Weights of a small contrastive image-text model: text encoder activation quick_gelu.
Rows from block 7 of the image encoder, named by matrix and row number. Rows with one number belong to one attention dimension. Each number is 50 + 10 x the weight over its row's rms, rounded and kept within 0 to 99. All counts start at 0. After the name is the row's rms in percent of the matrix's.
# q: attention query (encoder.blocks.7.attn.q.weight, 240x256), inputs 0-85
# k: attention key (encoder.blocks.7.attn.k.weight, 240x256), inputs 0-85
q.55 094:38 43 41 50 50 58 40 61 61 66 54 42 33 54 35 43 58 51 47 52 63 50 44 57 61 60 51 73 34 50 64 61 56 59 38 64 49 45 44 33 43 50 42 51 48 40 40 61 50 40 37 43 64 56 51 66 43 38 59 53 37 56 37 61 39 58 45 54 59 62 52 54 59 37 62 59 43 53 54 60 46 57 50 42 47 62
k.55 081:51 52 51 36 66 55 46 49 60 22 45 60 51 58 59 55 43 59 40 53 59 45 62 62 72 34 33 52 64 29 55 57 42 49 62 48 40 40 52 54 50 67 54 38 47 48 50 35 56 51 54 40 50 53 50 52 59 43 59 49 47 49 70 55 58 26 68 44 53 42 52 62 42 60 39 38 66 59 30 60 48 49 50 66 67 48
q.56 106:50 52 33 72 36 40 47 61 51 33 56 43 38 46 40 48 51 46 55 51 56 44 59 49 40 49 57 44 68 38 49 70 59 42 58 46 53 53 47 63 46 32 40 66 44 55 54 31 50 43 48 56 53 46 43 30 50 62 28 61 53 37 70 63 55 35 45 57 62 57 41 56 59 62 57 53 58 61 48 37 66 54 36 51 60 46
k.56 102:40 54 63 49 55 61 35 66 61 49 51 64 49 54 45 40 39 63 47 51 58 57 53 53 40 42 32 50 51 47 51 56 58 63 71 49 47 62 42 57 47 56 59 40 48 48 42 40 39 44 43 47 58 45 49 49 42 55 38 30 56 44 59 39 44 54 60 56 42 38 51 64 38 67 55 34 48 54 49 73 46 52 62 64 33 62
q.57 094:63 51 43 58 51 54 53 39 43 57 47 64 50 45 46 52 30 75 41 35 34 44 54 65 54 49 52 36 52 45 35 42 52 57 43 50 36 35 57 57 61 40 48 47 33 47 56 40 51 56 71 59 49 60 47 39 48 66 38 55 64 71 54 56 53 58 53 47 37 39 55 42 55 57 50 34 36 44 57 48 66 60 49 51 55 42
k.57 083:56 47 54 45 53 47 34 71 61 37 59 58 49 44 45 72 55 47 45 59 59 40 56 48 63 46 43 56 49 52 65 64 59 30 48 61 43 56 29 50 33 50 50 49 42 37 42 53 46 38 50 49 65 60 58 53 46 41 62 35 45 43 53 59 52 29 54 49 34 64 38 67 64 45 62 49 46 63 43 65 46 67 44 43 47 56
q.58 102:36 34 41 60 45 58 39 55 55 80 61 37 37 41 42 33 43 64 46 55 69 43 44 64 57 58 56 66 41 58 62 49 53 49 49 57 51 44 48 33 43 38 52 44 44 45 28 46 41 52 43 40 62 50 58 52 48 45 52 59 64 66 43 54 25 66 53 54 54 52 52 55 61 41 53 55 58 58 51 55 58 51 50 43 58 42
k.58 094:51 67 63 50 68 56 50 39 60 43 50 64 54 52 46 51 40 60 54 51 59 50 67 60 52 41 35 47 50 40 51 53 52 52 71 46 47 54 57 61 58 60 41 37 49 46 74 43 44 42 55 43 64 47 50 45 51 53 52 50 60 45 74 53 59 41 66 54 51 57 32 63 41 57 47 31 57 45 47 64 48 56 46 65 47 58
q.59 104:71 66 58 48 61 40 58 36 47 30 41 54 58 46 55 71 50 34 55 51 35 56 55 34 34 38 48 40 60 40 52 47 50 53 45 50 52 64 54 59 54 49 56 48 50 56 58 53 51 50 63 62 38 49 50 50 54 48 42 46 40 28 56 46 59 43 51 36 43 32 50 38 51 55 49 43 44 48 44 49 51 50 59 64 48 59
k.59 108:62 38 50 55 37 53 63 46 32 64 51 36 45 50 61 55 66 40 51 62 46 58 39 40 46 56 69 65 38 63 43 45 53 49 31 57 49 47 49 44 49 40 53 66 58 49 31 65 58 63 51 65 41 53 58 61 52 45 46 54 56 57 20 45 34 62 29 49 53 53 58 46 51 33 42 69 42 42 61 38 49 43 53 34 51 47
q.60 093:39 46 49 38 59 49 50 45 51 40 44 42 60 48 70 33 62 29 55 57 64 57 43 43 40 54 53 56 34 59 62 49 36 46 56 36 62 48 54 48 61 57 64 56 62 68 29 79 45 37 39 39 51 45 38 60 48 29 59 36 41 41 37 44 45 54 37 52 66 65 60 45 31 42 33 57 66 48 53 38 39 44 52 47 49 56
k.60 102:58 39 49 51 47 51 65 43 38 65 40 52 63 44 58 55 53 56 57 65 35 56 46 43 41 52 56 34 43 60 47 30 46 53 40 43 59 54 65 43 60 45 62 67 39 63 49 54 61 64 71 59 35 37 42 38 57 61 37 58 62 49 51 44 42 62 42 46 53 41 56 32 43 45 39 50 47 45 68 37 63 36 53 58 52 40
q.61 098:19 51 48 58 51 58 33 70 55 57 65 52 37 52 41 41 53 52 43 59 61 29 45 71 66 69 50 69 55 51 63 59 50 55 51 57 42 38 27 51 51 51 36 54 46 43 43 39 46 35 42 44 68 55 49 55 47 41 66 50 59 56 43 63 49 56 55 56 60 70 34 60 57 47 67 50 54 55 57 63 47 54 43 36 54 47
k.61 108:49 60 52 46 65 61 42 52 58 57 56 62 56 67 43 45 31 69 42 47 61 50 58 69 64 57 34 43 45 40 54 46 45 55 66 40 36 43 45 57 54 65 46 26 66 55 64 39 39 39 36 51 65 48 61 48 49 57 57 42 46 53 65 49 49 42 63 55 47 49 51 63 44 60 50 44 67 46 43 68 47 56 50 67 42 55
q.62 107:57 23 50 54 52 49 41 67 63 64 54 57 38 56 33 47 41 76 50 50 53 30 55 69 58 73 64 49 56 61 55 50 71 54 39 66 44 48 44 43 38 38 48 55 37 37 43 51 52 52 50 46 67 62 60 49 41 72 44 55 61 62 47 59 36 53 51 46 49 49 40 61 65 48 74 45 36 48 57 59 51 68 48 44 35 45
k.62 101:43 52 58 45 62 59 32 59 56 38 53 56 50 62 38 59 48 48 29 51 65 51 58 60 68 58 34 69 45 32 60 58 41 49 63 51 48 39 35 49 47 64 41 29 54 49 57 47 50 42 48 30 61 49 54 56 48 34 67 44 36 44 63 52 54 29 66 50 56 47 32 50 43 52 48 46 48 55 28 63 32 52 50 53 57 52
q.63 102:76 54 62 59 42 49 61 31 42 52 44 49 66 46 70 50 38 49 57 39 30 70 42 23 42 23 54 48 49 42 42 44 43 45 53 45 48 59 55 52 63 53 70 53 53 48 45 47 48 59 51 47 32 35 47 54 48 45 52 33 63 53 59 36 63 52 55 45 39 20 66 42 53 47 45 54 50 55 47 51 49 35 60 57 46 61
k.63 108:58 38 30 55 36 46 60 50 45 51 47 33 49 44 50 53 59 41 46 52 45 43 37 39 44 52 68 58 54 61 43 52 50 36 31 53 48 48 59 42 44 34 48 74 45 52 38 64 65 58 56 54 37 62 54 47 46 49 50 55 47 54 47 54 55 50 41 48 49 65 57 39 58 30 49 65 30 45 52 38 55 43 45 36 52 43
q.64 084:72 55 65 34 70 65 53 51 42 34 33 57 40 60 48 54 51 45 58 36 46 39 55 33 53 42 54 36 55 45 42 62 72 59 46 59 37 55 51 53 47 32 40 50 51 53 55 53 47 68 49 43 41 49 58 60 46 48 63 36 47 60 58 58 59 36 50 49 29 34 49 48 69 62 53 58 42 48 35 54 33 43 60 53 35 63
k.64 089:49 56 40 54 53 47 67 59 40 45 51 48 42 48 55 59 72 38 32 46 44 61 45 31 45 59 54 59 31 62 46 49 47 29 31 62 52 37 45 34 51 48 49 60 54 47 51 63 59 51 44 47 41 43 51 52 56 33 70 55 31 48 37 57 39 65 52 49 58 67 47 41 59 38 39 65 54 47 44 28 41 48 42 44 61 42
q.65 091:47 60 52 58 40 39 60 60 50 38 65 44 35 47 43 53 55 46 52 54 55 43 68 57 58 57 64 51 64 29 56 58 45 48 53 38 55 49 36 64 53 50 38 53 30 54 55 36 47 38 59 57 52 48 60 35 48 54 30 62 66 54 64 63 49 40 49 55 52 48 57 57 50 56 54 45 48 70 55 49 57 34 52 54 45 35
k.65 107:43 55 66 47 65 59 41 63 62 45 48 53 48 51 39 47 34 64 51 45 57 48 59 62 43 43 36 46 55 43 65 43 65 62 66 46 41 53 39 59 50 57 50 37 45 34 47 41 51 35 36 49 69 52 42 53 46 59 48 32 49 43 60 48 59 43 54 63 42 42 64 63 49 60 52 39 50 49 47 77 48 56 68 57 40 61
q.66 098:73 55 53 59 49 66 60 37 34 54 42 44 52 52 63 46 29 58 45 36 35 57 52 40 29 32 46 41 44 55 36 45 58 49 47 47 51 51 56 42 54 31 75 57 54 53 59 51 44 73 53 62 28 40 49 44 51 43 44 44 50 50 59 46 54 59 44 32 38 30 77 43 51 50 41 70 43 44 56 54 68 37 51 68 37 53
k.66 081:43 64 50 67 40 45 60 51 39 50 60 37 40 36 52 52 61 42 60 43 39 42 47 31 38 44 71 65 61 49 39 58 62 40 27 64 49 46 50 42 43 44 42 66 47 48 29 44 60 77 49 48 36 49 46 47 39 50 48 57 45 50 35 59 52 54 42 37 50 56 48 50 54 31 54 59 32 55 57 37 50 43 53 34 55 52
q.67 086:62 46 51 58 52 36 48 64 56 52 44 49 51 56 35 55 55 53 42 67 39 51 66 70 64 76 55 54 57 48 37 39 46 63 36 40 52 43 37 58 39 58 56 51 50 61 48 34 57 45 71 51 42 66 49 37 57 80 55 49 54 49 54 60 43 51 51 53 55 57 40 46 52 58 45 42 44 52 51 40 56 64 41 30 55 34
k.67 095:42 50 61 48 56 54 35 48 58 44 58 61 52 48 47 49 42 49 47 36 59 45 55 67 54 40 31 47 55 47 65 45 50 55 70 49 52 53 43 59 55 62 43 33 56 44 54 36 38 36 44 46 65 44 62 45 57 52 53 43 42 49 59 56 51 27 52 58 43 44 38 51 53 63 60 32 56 57 47 77 57 69 58 56 55 59
q.68 098:58 37 52 45 52 51 63 46 35 78 40 60 55 55 49 41 50 55 53 39 35 56 38 60 47 57 51 48 49 70 49 48 64 55 34 65 41 56 55 60 61 41 63 49 58 50 31 57 55 66 55 38 38 41 48 62 47 59 51 49 54 71 39 53 37 65 40 39 44 39 67 38 55 50 50 60 48 36 64 51 55 47 59 67 40 49
k.68 094:48 56 47 52 37 35 58 48 39 40 41 47 42 46 57 62 67 34 47 61 54 49 48 34 49 42 64 51 56 49 49 63 43 36 37 40 60 58 54 34 40 39 42 57 38 51 56 60 54 53 55 53 37 54 52 46 45 38 53 59 44 45 42 64 57 47 40 50 49 53 51 32 59 54 49 57 43 54 42 26 56 48 45 45 55 45
q.69 098:58 59 62 37 60 46 52 37 51 20 47 42 65 52 56 70 57 41 42 51 44 60 50 43 43 33 35 38 62 37 46 47 44 46 60 38 48 62 63 45 55 65 64 45 55 68 73 46 58 55 47 62 38 43 40 38 57 48 48 58 53 44 60 50 63 39 50 41 45 44 47 41 45 62 50 46 59 54 44 35 47 43 61 51 52 52
k.69 097:60 38 43 43 35 56 62 45 38 71 47 48 55 43 51 50 63 47 66 48 46 51 40 40 33 51 61 49 42 58 59 50 51 48 36 56 45 54 57 44 46 42 53 70 53 40 34 52 56 71 47 62 43 48 48 49 52 55 46 50 54 58 19 60 53 67 31 38 52 57 52 44 56 39 54 63 40 39 66 36 41 46 50 47 43 50
q.70 100:33 56 63 48 58 41 46 54 58 21 49 51 54 44 46 70 73 42 56 63 54 38 58 51 53 38 44 51 54 32 52 65 38 36 49 40 52 45 50 52 38 62 37 49 50 61 63 47 58 44 53 43 48 62 43 43 53 43 37 59 43 37 52 59 65 37 45 45 66 66 18 47 51 59 50 42 44 51 51 48 51 54 48 42 59 34
k.70 086:53 42 57 35 55 59 44 45 61 43 46 68 72 66 53 35 38 65 41 51 59 52 53 55 45 36 33 45 40 59 50 44 54 49 66 43 47 63 63 47 57 63 50 39 50 55 36 35 41 49 42 44 60 39 61 47 50 50 44 37 43 59 50 57 27 55 44 43 35 41 55 56 37 66 52 46 65 44 49 67 45 55 55 69 51 59
q.71 088:56 72 47 46 35 52 58 39 39 52 56 44 57 62 52 42 35 50 52 50 55 63 39 56 45 40 43 56 37 55 47 39 35 48 58 52 59 39 59 41 62 58 71 55 56 43 51 51 31 53 55 59 41 30 46 51 43 44 53 49 74 44 72 32 49 56 68 37 42 29 70 61 41 44 47 62 62 44 57 60 53 42 46 65 45 59
k.71 080:60 49 44 56 39 55 59 48 41 62 59 40 42 48 44 47 45 57 49 48 47 36 49 56 50 44 62 50 64 50 44 68 53 65 38 57 67 53 52 55 47 36 34 72 33 33 48 53 58 52 56 52 54 37 53 44 41 59 53 60 76 59 47 66 79 47 42 54 53 54 50 55 55 41 57 60 31 57 62 58 52 54 45 45 53 42
q.72 094:68 60 61 61 55 40 61 30 51 24 42 62 60 38 62 54 49 40 58 55 44 58 45 46 38 35 44 30 70 44 41 56 38 46 65 39 55 52 49 62 57 57 65 54 50 61 61 44 57 55 67 54 39 45 49 44 64 47 38 44 61 32 57 44 57 32 35 44 54 39 50 43 34 63 35 39 61 51 44 53 57 49 57 52 58 61
k.72 083:55 47 48 50 41 50 57 51 41 77 48 37 54 40 56 38 57 41 56 44 52 45 36 49 38 54 65 43 46 74 38 44 69 44 57 51 43 55 47 51 36 27 53 65 46 43 44 55 47 60 40 73 35 59 39 43 44 52 31 50 53 52 37 51 58 60 51 37 56 48 62 46 51 45 64 69 44 34 84 38 44 52 56 42 38 45
q.73 093:58 50 64 40 59 49 59 53 46 66 33 64 60 57 52 42 48 59 31 39 43 49 35 35 47 49 43 58 38 62 51 52 44 50 42 36 37 56 64 52 47 50 61 56 62 52 41 61 50 51 40 52 50 52 45 64 44 33 64 27 49 65 33 34 46 78 63 62 55 42 57 52 48 48 45 50 42 41 50 54 35 42 60 51 36 67
k.73 098:47 41 29 55 37 35 58 43 37 52 41 39 51 42 41 45 68 43 47 62 45 51 45 40 60 60 65 50 43 61 48 54 42 47 41 62 44 47 64 31 36 40 47 66 39 50 53 58 64 66 60 49 35 53 46 56 68 51 57 68 51 43 45 65 37 53 41 50 60 49 52 45 52 35 50 55 34 49 43 19 44 46 46 35 56 31
q.74 093:24 46 62 51 55 55 32 53 63 36 57 50 38 58 58 51 65 32 44 55 61 44 48 37 55 47 45 65 44 34 62 58 44 40 54 37 54 56 46 38 46 79 44 35 63 50 53 56 40 45 38 35 67 44 55 54 53 29 62 44 32 47 48 55 66 35 46 50 69 63 42 59 41 56 40 54 56 57 47 64 42 59 45 45 54 58
k.74 080:55 58 58 47 58 50 52 54 52 61 43 58 51 67 49 42 36 72 47 45 44 61 59 60 53 61 47 48 54 58 43 30 50 58 45 53 56 36 37 49 66 48 63 44 46 47 60 61 47 46 51 53 50 48 42 45 54 61 50 54 41 51 46 53 33 63 71 45 39 47 55 41 58 60 51 44 59 40 66 57 63 52 60 67 55 47
q.75 099:55 41 55 42 41 40 57 46 56 54 33 47 54 46 61 41 66 20 57 55 49 66 67 36 42 34 42 43 57 61 50 41 44 51 55 41 62 62 48 52 67 67 49 39 54 66 44 51 55 42 42 48 42 41 46 48 61 45 52 52 51 45 46 45 56 41 50 46 47 43 45 34 39 55 45 45 60 46 49 49 31 42 69 53 61 47
k.75 118:65 43 50 51 37 42 64 36 31 53 42 40 50 38 51 58 57 46 55 43 35 60 51 46 46 53 52 46 43 66 32 33 45 47 46 49 61 55 68 52 63 51 61 67 43 58 55 53 66 61 56 62 29 46 40 40 46 59 32 51 58 35 28 47 62 63 45 30 52 43 60 33 47 52 42 58 55 45 70 28 64 47 48 50 50 44
q.76 101:49 49 39 61 26 47 36 69 52 35 70 45 37 43 48 47 52 49 60 57 59 39 61 56 57 54 62 54 63 33 56 67 48 37 49 42 56 46 44 57 43 53 47 50 35 51 50 41 42 49 52 57 45 54 47 36 44 55 37 72 53 38 51 65 46 46 44 57 43 58 46 58 45 50 54 60 48 63 55 45 68 53 33 41 69 27
k.76 107:47 53 64 41 64 62 42 61 62 48 56 51 44 53 51 44 43 53 50 42 57 57 60 53 39 44 41 39 57 41 64 44 51 70 74 45 44 60 44 63 56 65 50 30 60 51 47 38 40 36 49 46 66 49 49 44 51 49 48 36 54 52 64 48 51 54 52 57 46 40 54 58 42 60 47 45 60 49 47 76 40 45 64 60 46 68
q.77 106:43 42 58 57 48 57 29 55 46 60 59 59 30 48 26 61 45 68 55 39 44 43 45 67 49 71 58 58 56 51 46 52 74 52 40 72 39 42 39 42 34 40 46 60 47 42 51 34 57 56 51 57 59 51 66 47 38 65 42 47 44 56 46 51 39 51 56 55 44 54 40 59 78 45 63 44 33 41 47 62 53 61 52 45 44 51
k.77 099:41 59 54 31 73 70 30 59 56 37 50 47 46 57 59 41 53 60 24 57 65 46 44 62 66 58 42 60 42 37 60 59 54 50 56 37 46 43 42 53 58 65 51 24 62 54 60 48 39 41 42 35 63 54 54 62 50 35 70 42 31 55 50 45 39 40 55 57 63 54 36 69 42 49 50 51 60 65 37 60 38 59 46 57 47 57
q.78 091:31 47 55 50 63 40 47 64 56 42 58 48 33 44 42 54 72 43 54 50 62 40 48 49 55 60 51 80 62 55 57 68 55 40 38 60 44 44 39 45 30 46 40 50 44 33 50 42 46 51 35 34 64 63 57 60 42 53 65 60 45 51 44 57 46 30 48 58 61 73 34 54 72 48 56 54 37 62 35 57 52 58 46 37 49 46
k.78 088:44 60 53 40 62 45 51 46 56 53 46 68 57 62 53 50 58 58 25 60 65 63 48 63 75 54 36 44 42 43 53 41 53 49 63 33 45 42 60 67 53 63 59 39 55 63 54 41 47 38 52 31 54 49 48 46 50 48 55 37 52 49 48 30 37 50 75 58 48 44 41 59 42 67 35 39 52 59 51 48 39 49 44 72 44 71
q.79 114:53 60 46 66 49 53 40 52 46 36 51 39 45 43 47 50 50 49 55 51 48 41 71 61 50 45 58 45 63 32 44 70 52 43 48 47 58 46 39 72 41 46 39 57 42 54 57 35 64 42 64 54 58 52 56 35 50 61 37 65 48 39 65 61 65 39 60 53 52 57 36 53 57 60 46 44 46 62 49 49 67 54 37 51 65 39
k.79 108:43 52 60 36 55 50 40 57 57 47 59 60 45 65 45 38 38 55 54 47 51 43 57 66 45 49 41 47 51 46 56 45 62 66 66 49 44 51 46 48 49 55 52 27 56 38 40 43 39 37 42 41 65 44 50 54 36 51 39 34 49 62 57 50 50 48 57 62 36 38 56 72 42 67 49 47 51 40 54 75 48 59 60 70 37 67
q.80 096:41 52 49 54 64 38 40 54 67 33 46 57 40 48 40 67 64 40 58 57 52 38 54 42 57 55 51 56 66 50 50 70 49 47 39 57 52 50 47 57 39 40 25 43 40 39 64 58 60 47 39 41 68 66 55 61 52 53 53 52 42 36 42 67 51 30 51 51 59 72 36 53 61 53 57 44 43 58 27 41 38 54 43 28 48 41
k.80 076:52 44 54 34 61 49 52 52 63 43 42 58 67 54 51 40 59 47 43 41 66 67 57 51 67 44 28 48 32 39 49 35 46 54 64 35 61 56 64 46 60 71 59 35 69 57 51 39 60 47 40 46 44 48 54 60 50 26 62 43 34 57 45 43 26 44 51 53 41 45 58 48 36 48 48 48 63 62 42 49 27 53 63 61 47 64
q.81 097:48 68 60 43 63 52 61 31 53 29 42 48 67 39 61 63 49 33 46 46 43 52 43 31 37 34 41 50 53 44 47 53 39 44 55 43 57 62 56 62 64 67 55 39 71 64 58 53 45 51 45 48 43 43 53 51 52 39 55 36 43 36 50 43 70 35 47 54 35 49 50 35 37 58 44 44 58 49 44 50 39 33 59 54 52 64
k.81 096:51 40 44 56 39 45 67 43 44 54 47 38 51 48 56 50 74 44 49 57 26 49 45 42 40 51 64 58 46 65 41 48 52 58 45 57 58 41 52 45 57 36 60 61 46 42 46 60 56 59 55 55 30 47 47 47 55 53 57 60 49 57 39 57 42 64 31 37 60 55 60 42 60 41 43 56 43 45 63 30 58 32 40 41 57 40
q.82 114:33 56 51 58 60 38 47 65 58 29 47 54 36 48 39 50 64 52 41 58 59 33 52 47 70 55 52 67 48 50 48 74 55 49 48 49 41 41 40 43 42 43 30 50 53 47 60 55 63 39 40 42 65 62 54 62 53 37 61 46 36 44 44 59 45 34 56 54 59 72 26 51 62 59 58 44 49 63 35 48 41 69 44 24 43 43
k.82 099:47 52 50 42 67 52 41 45 61 41 44 65 56 73 48 37 48 53 24 57 45 47 56 56 61 43 35 55 45 31 51 49 47 54 66 53 39 50 50 55 60 61 52 32 67 57 43 34 49 35 41 28 57 48 51 59 50 47 60 33 34 56 51 43 20 41 53 52 43 42 41 57 35 60 60 32 64 58 29 65 34 54 66 70 41 49
q.83 109:36 51 44 41 64 50 44 75 58 32 57 56 39 47 52 59 75 49 50 52 57 35 53 43 60 46 55 67 53 36 53 59 52 49 48 50 55 50 42 50 39 55 33 58 51 48 55 53 69 40 41 41 61 54 59 54 58 38 55 51 48 39 44 60 58 34 57 60 68 69 16 59 56 52 53 48 33 58 32 42 43 60 41 32 54 43
k.83 095:45 55 65 44 66 52 48 46 59 46 54 74 66 68 56 35 55 59 36 41 43 59 51 55 60 51 25 38 35 58 59 33 41 49 65 31 61 48 54 53 61 69 68 43 60 54 40 46 47 39 49 34 51 41 43 53 61 49 53 36 41 55 56 40 36 59 44 51 41 34 58 59 42 51 47 47 59 46 48 57 43 50 58 63 41 71
q.84 109:51 62 40 61 51 41 53 48 52 32 53 44 47 53 41 62 51 51 58 56 51 47 79 63 46 46 53 45 56 26 47 45 49 40 57 43 45 52 48 57 62 44 48 57 41 59 65 25 52 42 62 57 49 54 55 29 60 53 37 59 45 34 68 66 52 39 66 53 52 47 41 53 53 60 39 48 48 47 57 39 73 55 46 58 58 36
k.84 105:38 46 60 43 51 72 33 59 69 50 52 60 46 64 51 53 37 53 46 43 61 53 46 52 38 50 48 55 59 54 61 48 56 64 67 53 44 50 40 44 50 55 44 31 65 44 38 47 25 43 52 55 62 46 59 47 37 60 49 35 57 56 56 47 51 44 45 59 39 36 56 76 53 48 57 43 52 30 60 64 51 57 58 54 39 64
q.85 101:79 60 50 50 64 59 53 45 21 50 44 48 61 58 48 43 28 59 53 39 29 45 53 34 42 41 45 32 58 47 49 44 57 59 44 60 40 46 57 50 57 43 61 54 49 48 50 52 47 63 61 78 44 47 47 46 36 53 41 42 50 51 67 38 48 58 61 40 29 19 60 53 52 53 41 60 47 50 50 59 57 40 61 60 51 54
k.85 096:38 53 41 52 44 42 61 47 44 52 56 33 46 40 50 56 63 36 61 48 55 38 44 43 49 49 67 61 34 46 46 55 53 35 38 55 47 44 41 47 44 45 42 75 50 45 54 56 48 59 44 61 44 58 49 59 42 41 46 56 45 42 41 47 42 52 42 41 60 59 52 44 61 37 47 57 35 46 50 42 48 56 40 50 59 39
q.86 091:53 49 51 51 48 56 51 46 48 69 61 55 51 57 47 54 37 70 52 38 56 46 40 61 47 68 57 42 39 70 46 49 60 60 37 67 42 36 47 51 46 37 59 60 43 36 40 54 48 61 63 58 53 48 50 44 39 67 40 55 54 45 47 52 40 72 47 65 40 32 65 63 62 35 55 48 38 43 59 54 59 61 43 48 30 51
k.86 109:40 71 44 44 50 60 30 62 59 32 65 45 30 55 42 64 43 50 44 49 63 31 62 42 53 35 56 62 55 34 63 65 43 49 50 51 61 45 45 35 46 53 41 40 47 47 54 40 48 37 37 43 64 41 56 40 44 53 64 52 48 56 65 70 55 34 54 63 54 57 28 65 55 49 56 45 52 63 37 67 41 49 45 42 52 49
q.87 098:54 57 60 39 72 44 55 56 49 28 49 57 54 55 34 61 71 42 58 40 43 49 52 41 60 37 49 51 54 41 57 56 45 56 45 52 43 56 50 51 51 45 37 52 48 48 58 64 62 50 44 24 55 63 46 64 48 37 62 44 41 44 44 51 58 27 41 60 57 59 47 47 53 59 57 41 38 43 33 51 30 52 67 42 49 51
k.87 087:49 39 43 34 58 41 59 45 36 54 45 50 55 52 59 37 69 59 35 59 44 64 41 45 57 63 61 56 24 64 59 41 41 55 40 53 61 44 61 37 55 52 65 59 35 54 35 60 39 63 52 49 47 46 52 48 47 39 61 56 25 66 28 48 12 50 45 51 60 55 46 37 42 42 43 59 52 61 39 28 36 52 38 48 55 47
q.88 099:32 53 46 45 53 48 44 47 64 35 60 40 46 51 57 47 62 35 42 57 71 58 44 44 46 34 50 62 42 43 69 51 41 30 54 42 56 51 61 48 66 64 53 43 70 56 45 57 39 36 33 34 59 41 36 64 58 29 62 42 43 46 51 46 52 47 57 55 70 68 43 56 39 47 46 53 65 55 40 52 50 36 45 47 56 58
k.88 079:52 52 50 58 45 44 54 39 37 67 44 56 53 59 63 46 46 58 66 35 39 54 65 57 52 56 55 32 44 47 45 20 54 65 58 43 53 46 58 64 55 50 57 50 54 55 43 46 44 47 51 61 53 43 44 47 51 67 40 43 53 63 57 51 50 69 44 39 42 36 56 42 52 55 28 44 64 38 67 56 48 57 63 51 33 46
q.89 095:68 36 60 44 47 49 71 44 49 51 33 46 48 42 59 46 53 53 63 34 27 50 39 36 49 57 57 44 61 71 47 48 61 60 37 55 38 66 56 55 49 34 43 56 49 37 49 60 56 58 52 51 46 45 47 64 41 46 50 47 54 43 29 38 30 42 30 52 45 42 50 40 64 63 47 48 41 49 53 38 46 48 71 53 44 52
k.89 110:51 55 38 45 43 28 63 47 51 39 54 38 61 44 62 64 76 31 58 61 47 63 47 30 41 51 43 58 31 54 44 47 42 37 44 49 59 59 62 42 52 55 55 61 47 61 58 61 55 58 49 52 45 54 46 59 56 32 46 56 44 38 35 51 53 47 45 41 61 57 53 36 41 37 47 58 50 58 51 26 48 43 42 47 63 42
q.90 094:31 55 35 51 41 64 43 58 47 70 65 40 35 64 43 37 42 71 36 54 57 45 43 54 58 70 61 53 47 58 50 58 55 54 47 52 42 37 42 39 34 46 53 50 53 30 40 57 44 62 52 40 52 56 59 46 48 50 49 60 49 60 51 55 34 61 48 54 62 64 52 66 66 41 55 45 39 52 50 61 47 51 42 54 51 54
k.90 105:55 56 54 48 69 58 31 59 59 46 56 63 45 53 50 41 32 68 53 52 54 43 58 67 69 43 48 51 54 45 56 55 55 56 57 54 40 51 40 59 44 59 35 34 48 43 54 38 39 40 48 38 66 59 58 48 37 42 63 47 40 58 73 45 47 37 69 64 56 54 36 61 53 62 55 24 61 60 37 73 54 52 49 52 41 60
q.91 102:36 41 50 52 45 40 36 75 57 56 65 40 37 50 35 50 65 62 48 58 70 38 50 68 57 68 61 63 44 52 54 61 58 53 45 58 50 43 40 49 46 58 38 45 53 28 45 53 54 41 33 36 68 64 56 53 53 49 56 61 57 65 39 57 39 50 54 61 65 75 40 58 60 41 61 49 50 56 53 53 53 62 51 34 57 43
k.91 108:44 56 54 42 67 57 37 57 61 39 51 66 54 55 47 40 46 57 35 57 59 58 63 54 62 47 35 46 47 43 49 55 50 50 72 48 43 55 45 51 54 66 48 26 51 56 64 43 50 29 48 45 59 43 58 43 49 44 57 47 52 58 61 49 50 35 68 60 53 35 42 53 44 61 43 29 53 49 34 59 45 56 52 65 48 63
q.92 118:62 40 65 42 56 47 58 48 33 65 34 52 56 48 54 53 34 59 56 29 38 57 39 52 56 54 50 37 44 73 41 39 52 67 42 51 52 49 52 56 53 44 71 49 49 52 43 58 53 67 47 55 43 45 57 51 45 61 42 39 45 62 39 29 50 54 43 44 36 33 63 36 59 58 46 42 46 35 58 47 42 45 63 62 31 61
k.92 104:45 55 41 55 40 35 66 55 39 40 60 44 47 52 49 54 70 43 55 58 44 43 48 42 57 50 66 55 48 53 40 55 50 43 39 65 46 49 50 47 43 48 45 62 36 59 49 55 64 50 44 48 42 59 43 54 56 42 55 61 46 31 39 56 54 48 50 56 57 65 52 47 60 37 44 68 34 54 40 29 50 47 47 37 56 35
q.93 100:65 51 49 55 36 57 50 36 48 54 49 42 58 41 73 33 56 29 58 54 46 60 57 28 32 41 57 42 42 55 51 41 40 38 52 47 56 50 65 47 74 52 77 63 59 57 37 55 48 56 55 47 44 37 43 64 47 38 57 49 42 46 44 42 40 51 57 49 35 38 70 40 32 45 36 66 70 48 54 46 53 36 46 56 54 62
k.93 104:63 42 51 58 31 41 72 43 36 50 53 36 60 38 56 49 49 49 79 50 42 62 51 36 40 47 60 45 42 49 46 38 48 43 44 49 60 50 66 45 49 37 49 66 45 48 42 60 55 57 51 78 41 46 37 51 54 49 31 61 61 46 45 52 61 63 29 34 47 50 62 30 48 39 48 59 41 38 75 46 63 50 41 38 48 42
q.94 089:65 51 58 52 41 54 61 35 47 51 41 47 65 48 57 47 48 40 47 45 45 58 46 29 37 25 41 53 61 66 57 52 44 45 68 43 57 66 59 49 54 57 60 45 56 60 43 49 49 50 49 59 51 42 63 43 47 40 69 42 56 66 50 29 59 31 38 52 48 40 51 50 45 62 31 66 72 61 49 57 47 27 63 57 50 56
k.94 107:57 53 37 62 43 39 69 36 39 55 44 40 53 41 52 53 54 38 57 48 33 61 37 53 46 54 58 51 51 59 38 64 52 41 31 52 56 44 55 50 58 45 55 74 47 54 53 57 56 70 48 60 32 57 47 45 55 47 45 59 54 39 38 54 56 66 40 35 54 54 63 28 63 40 48 69 45 51 62 21 64 37 52 39 52 51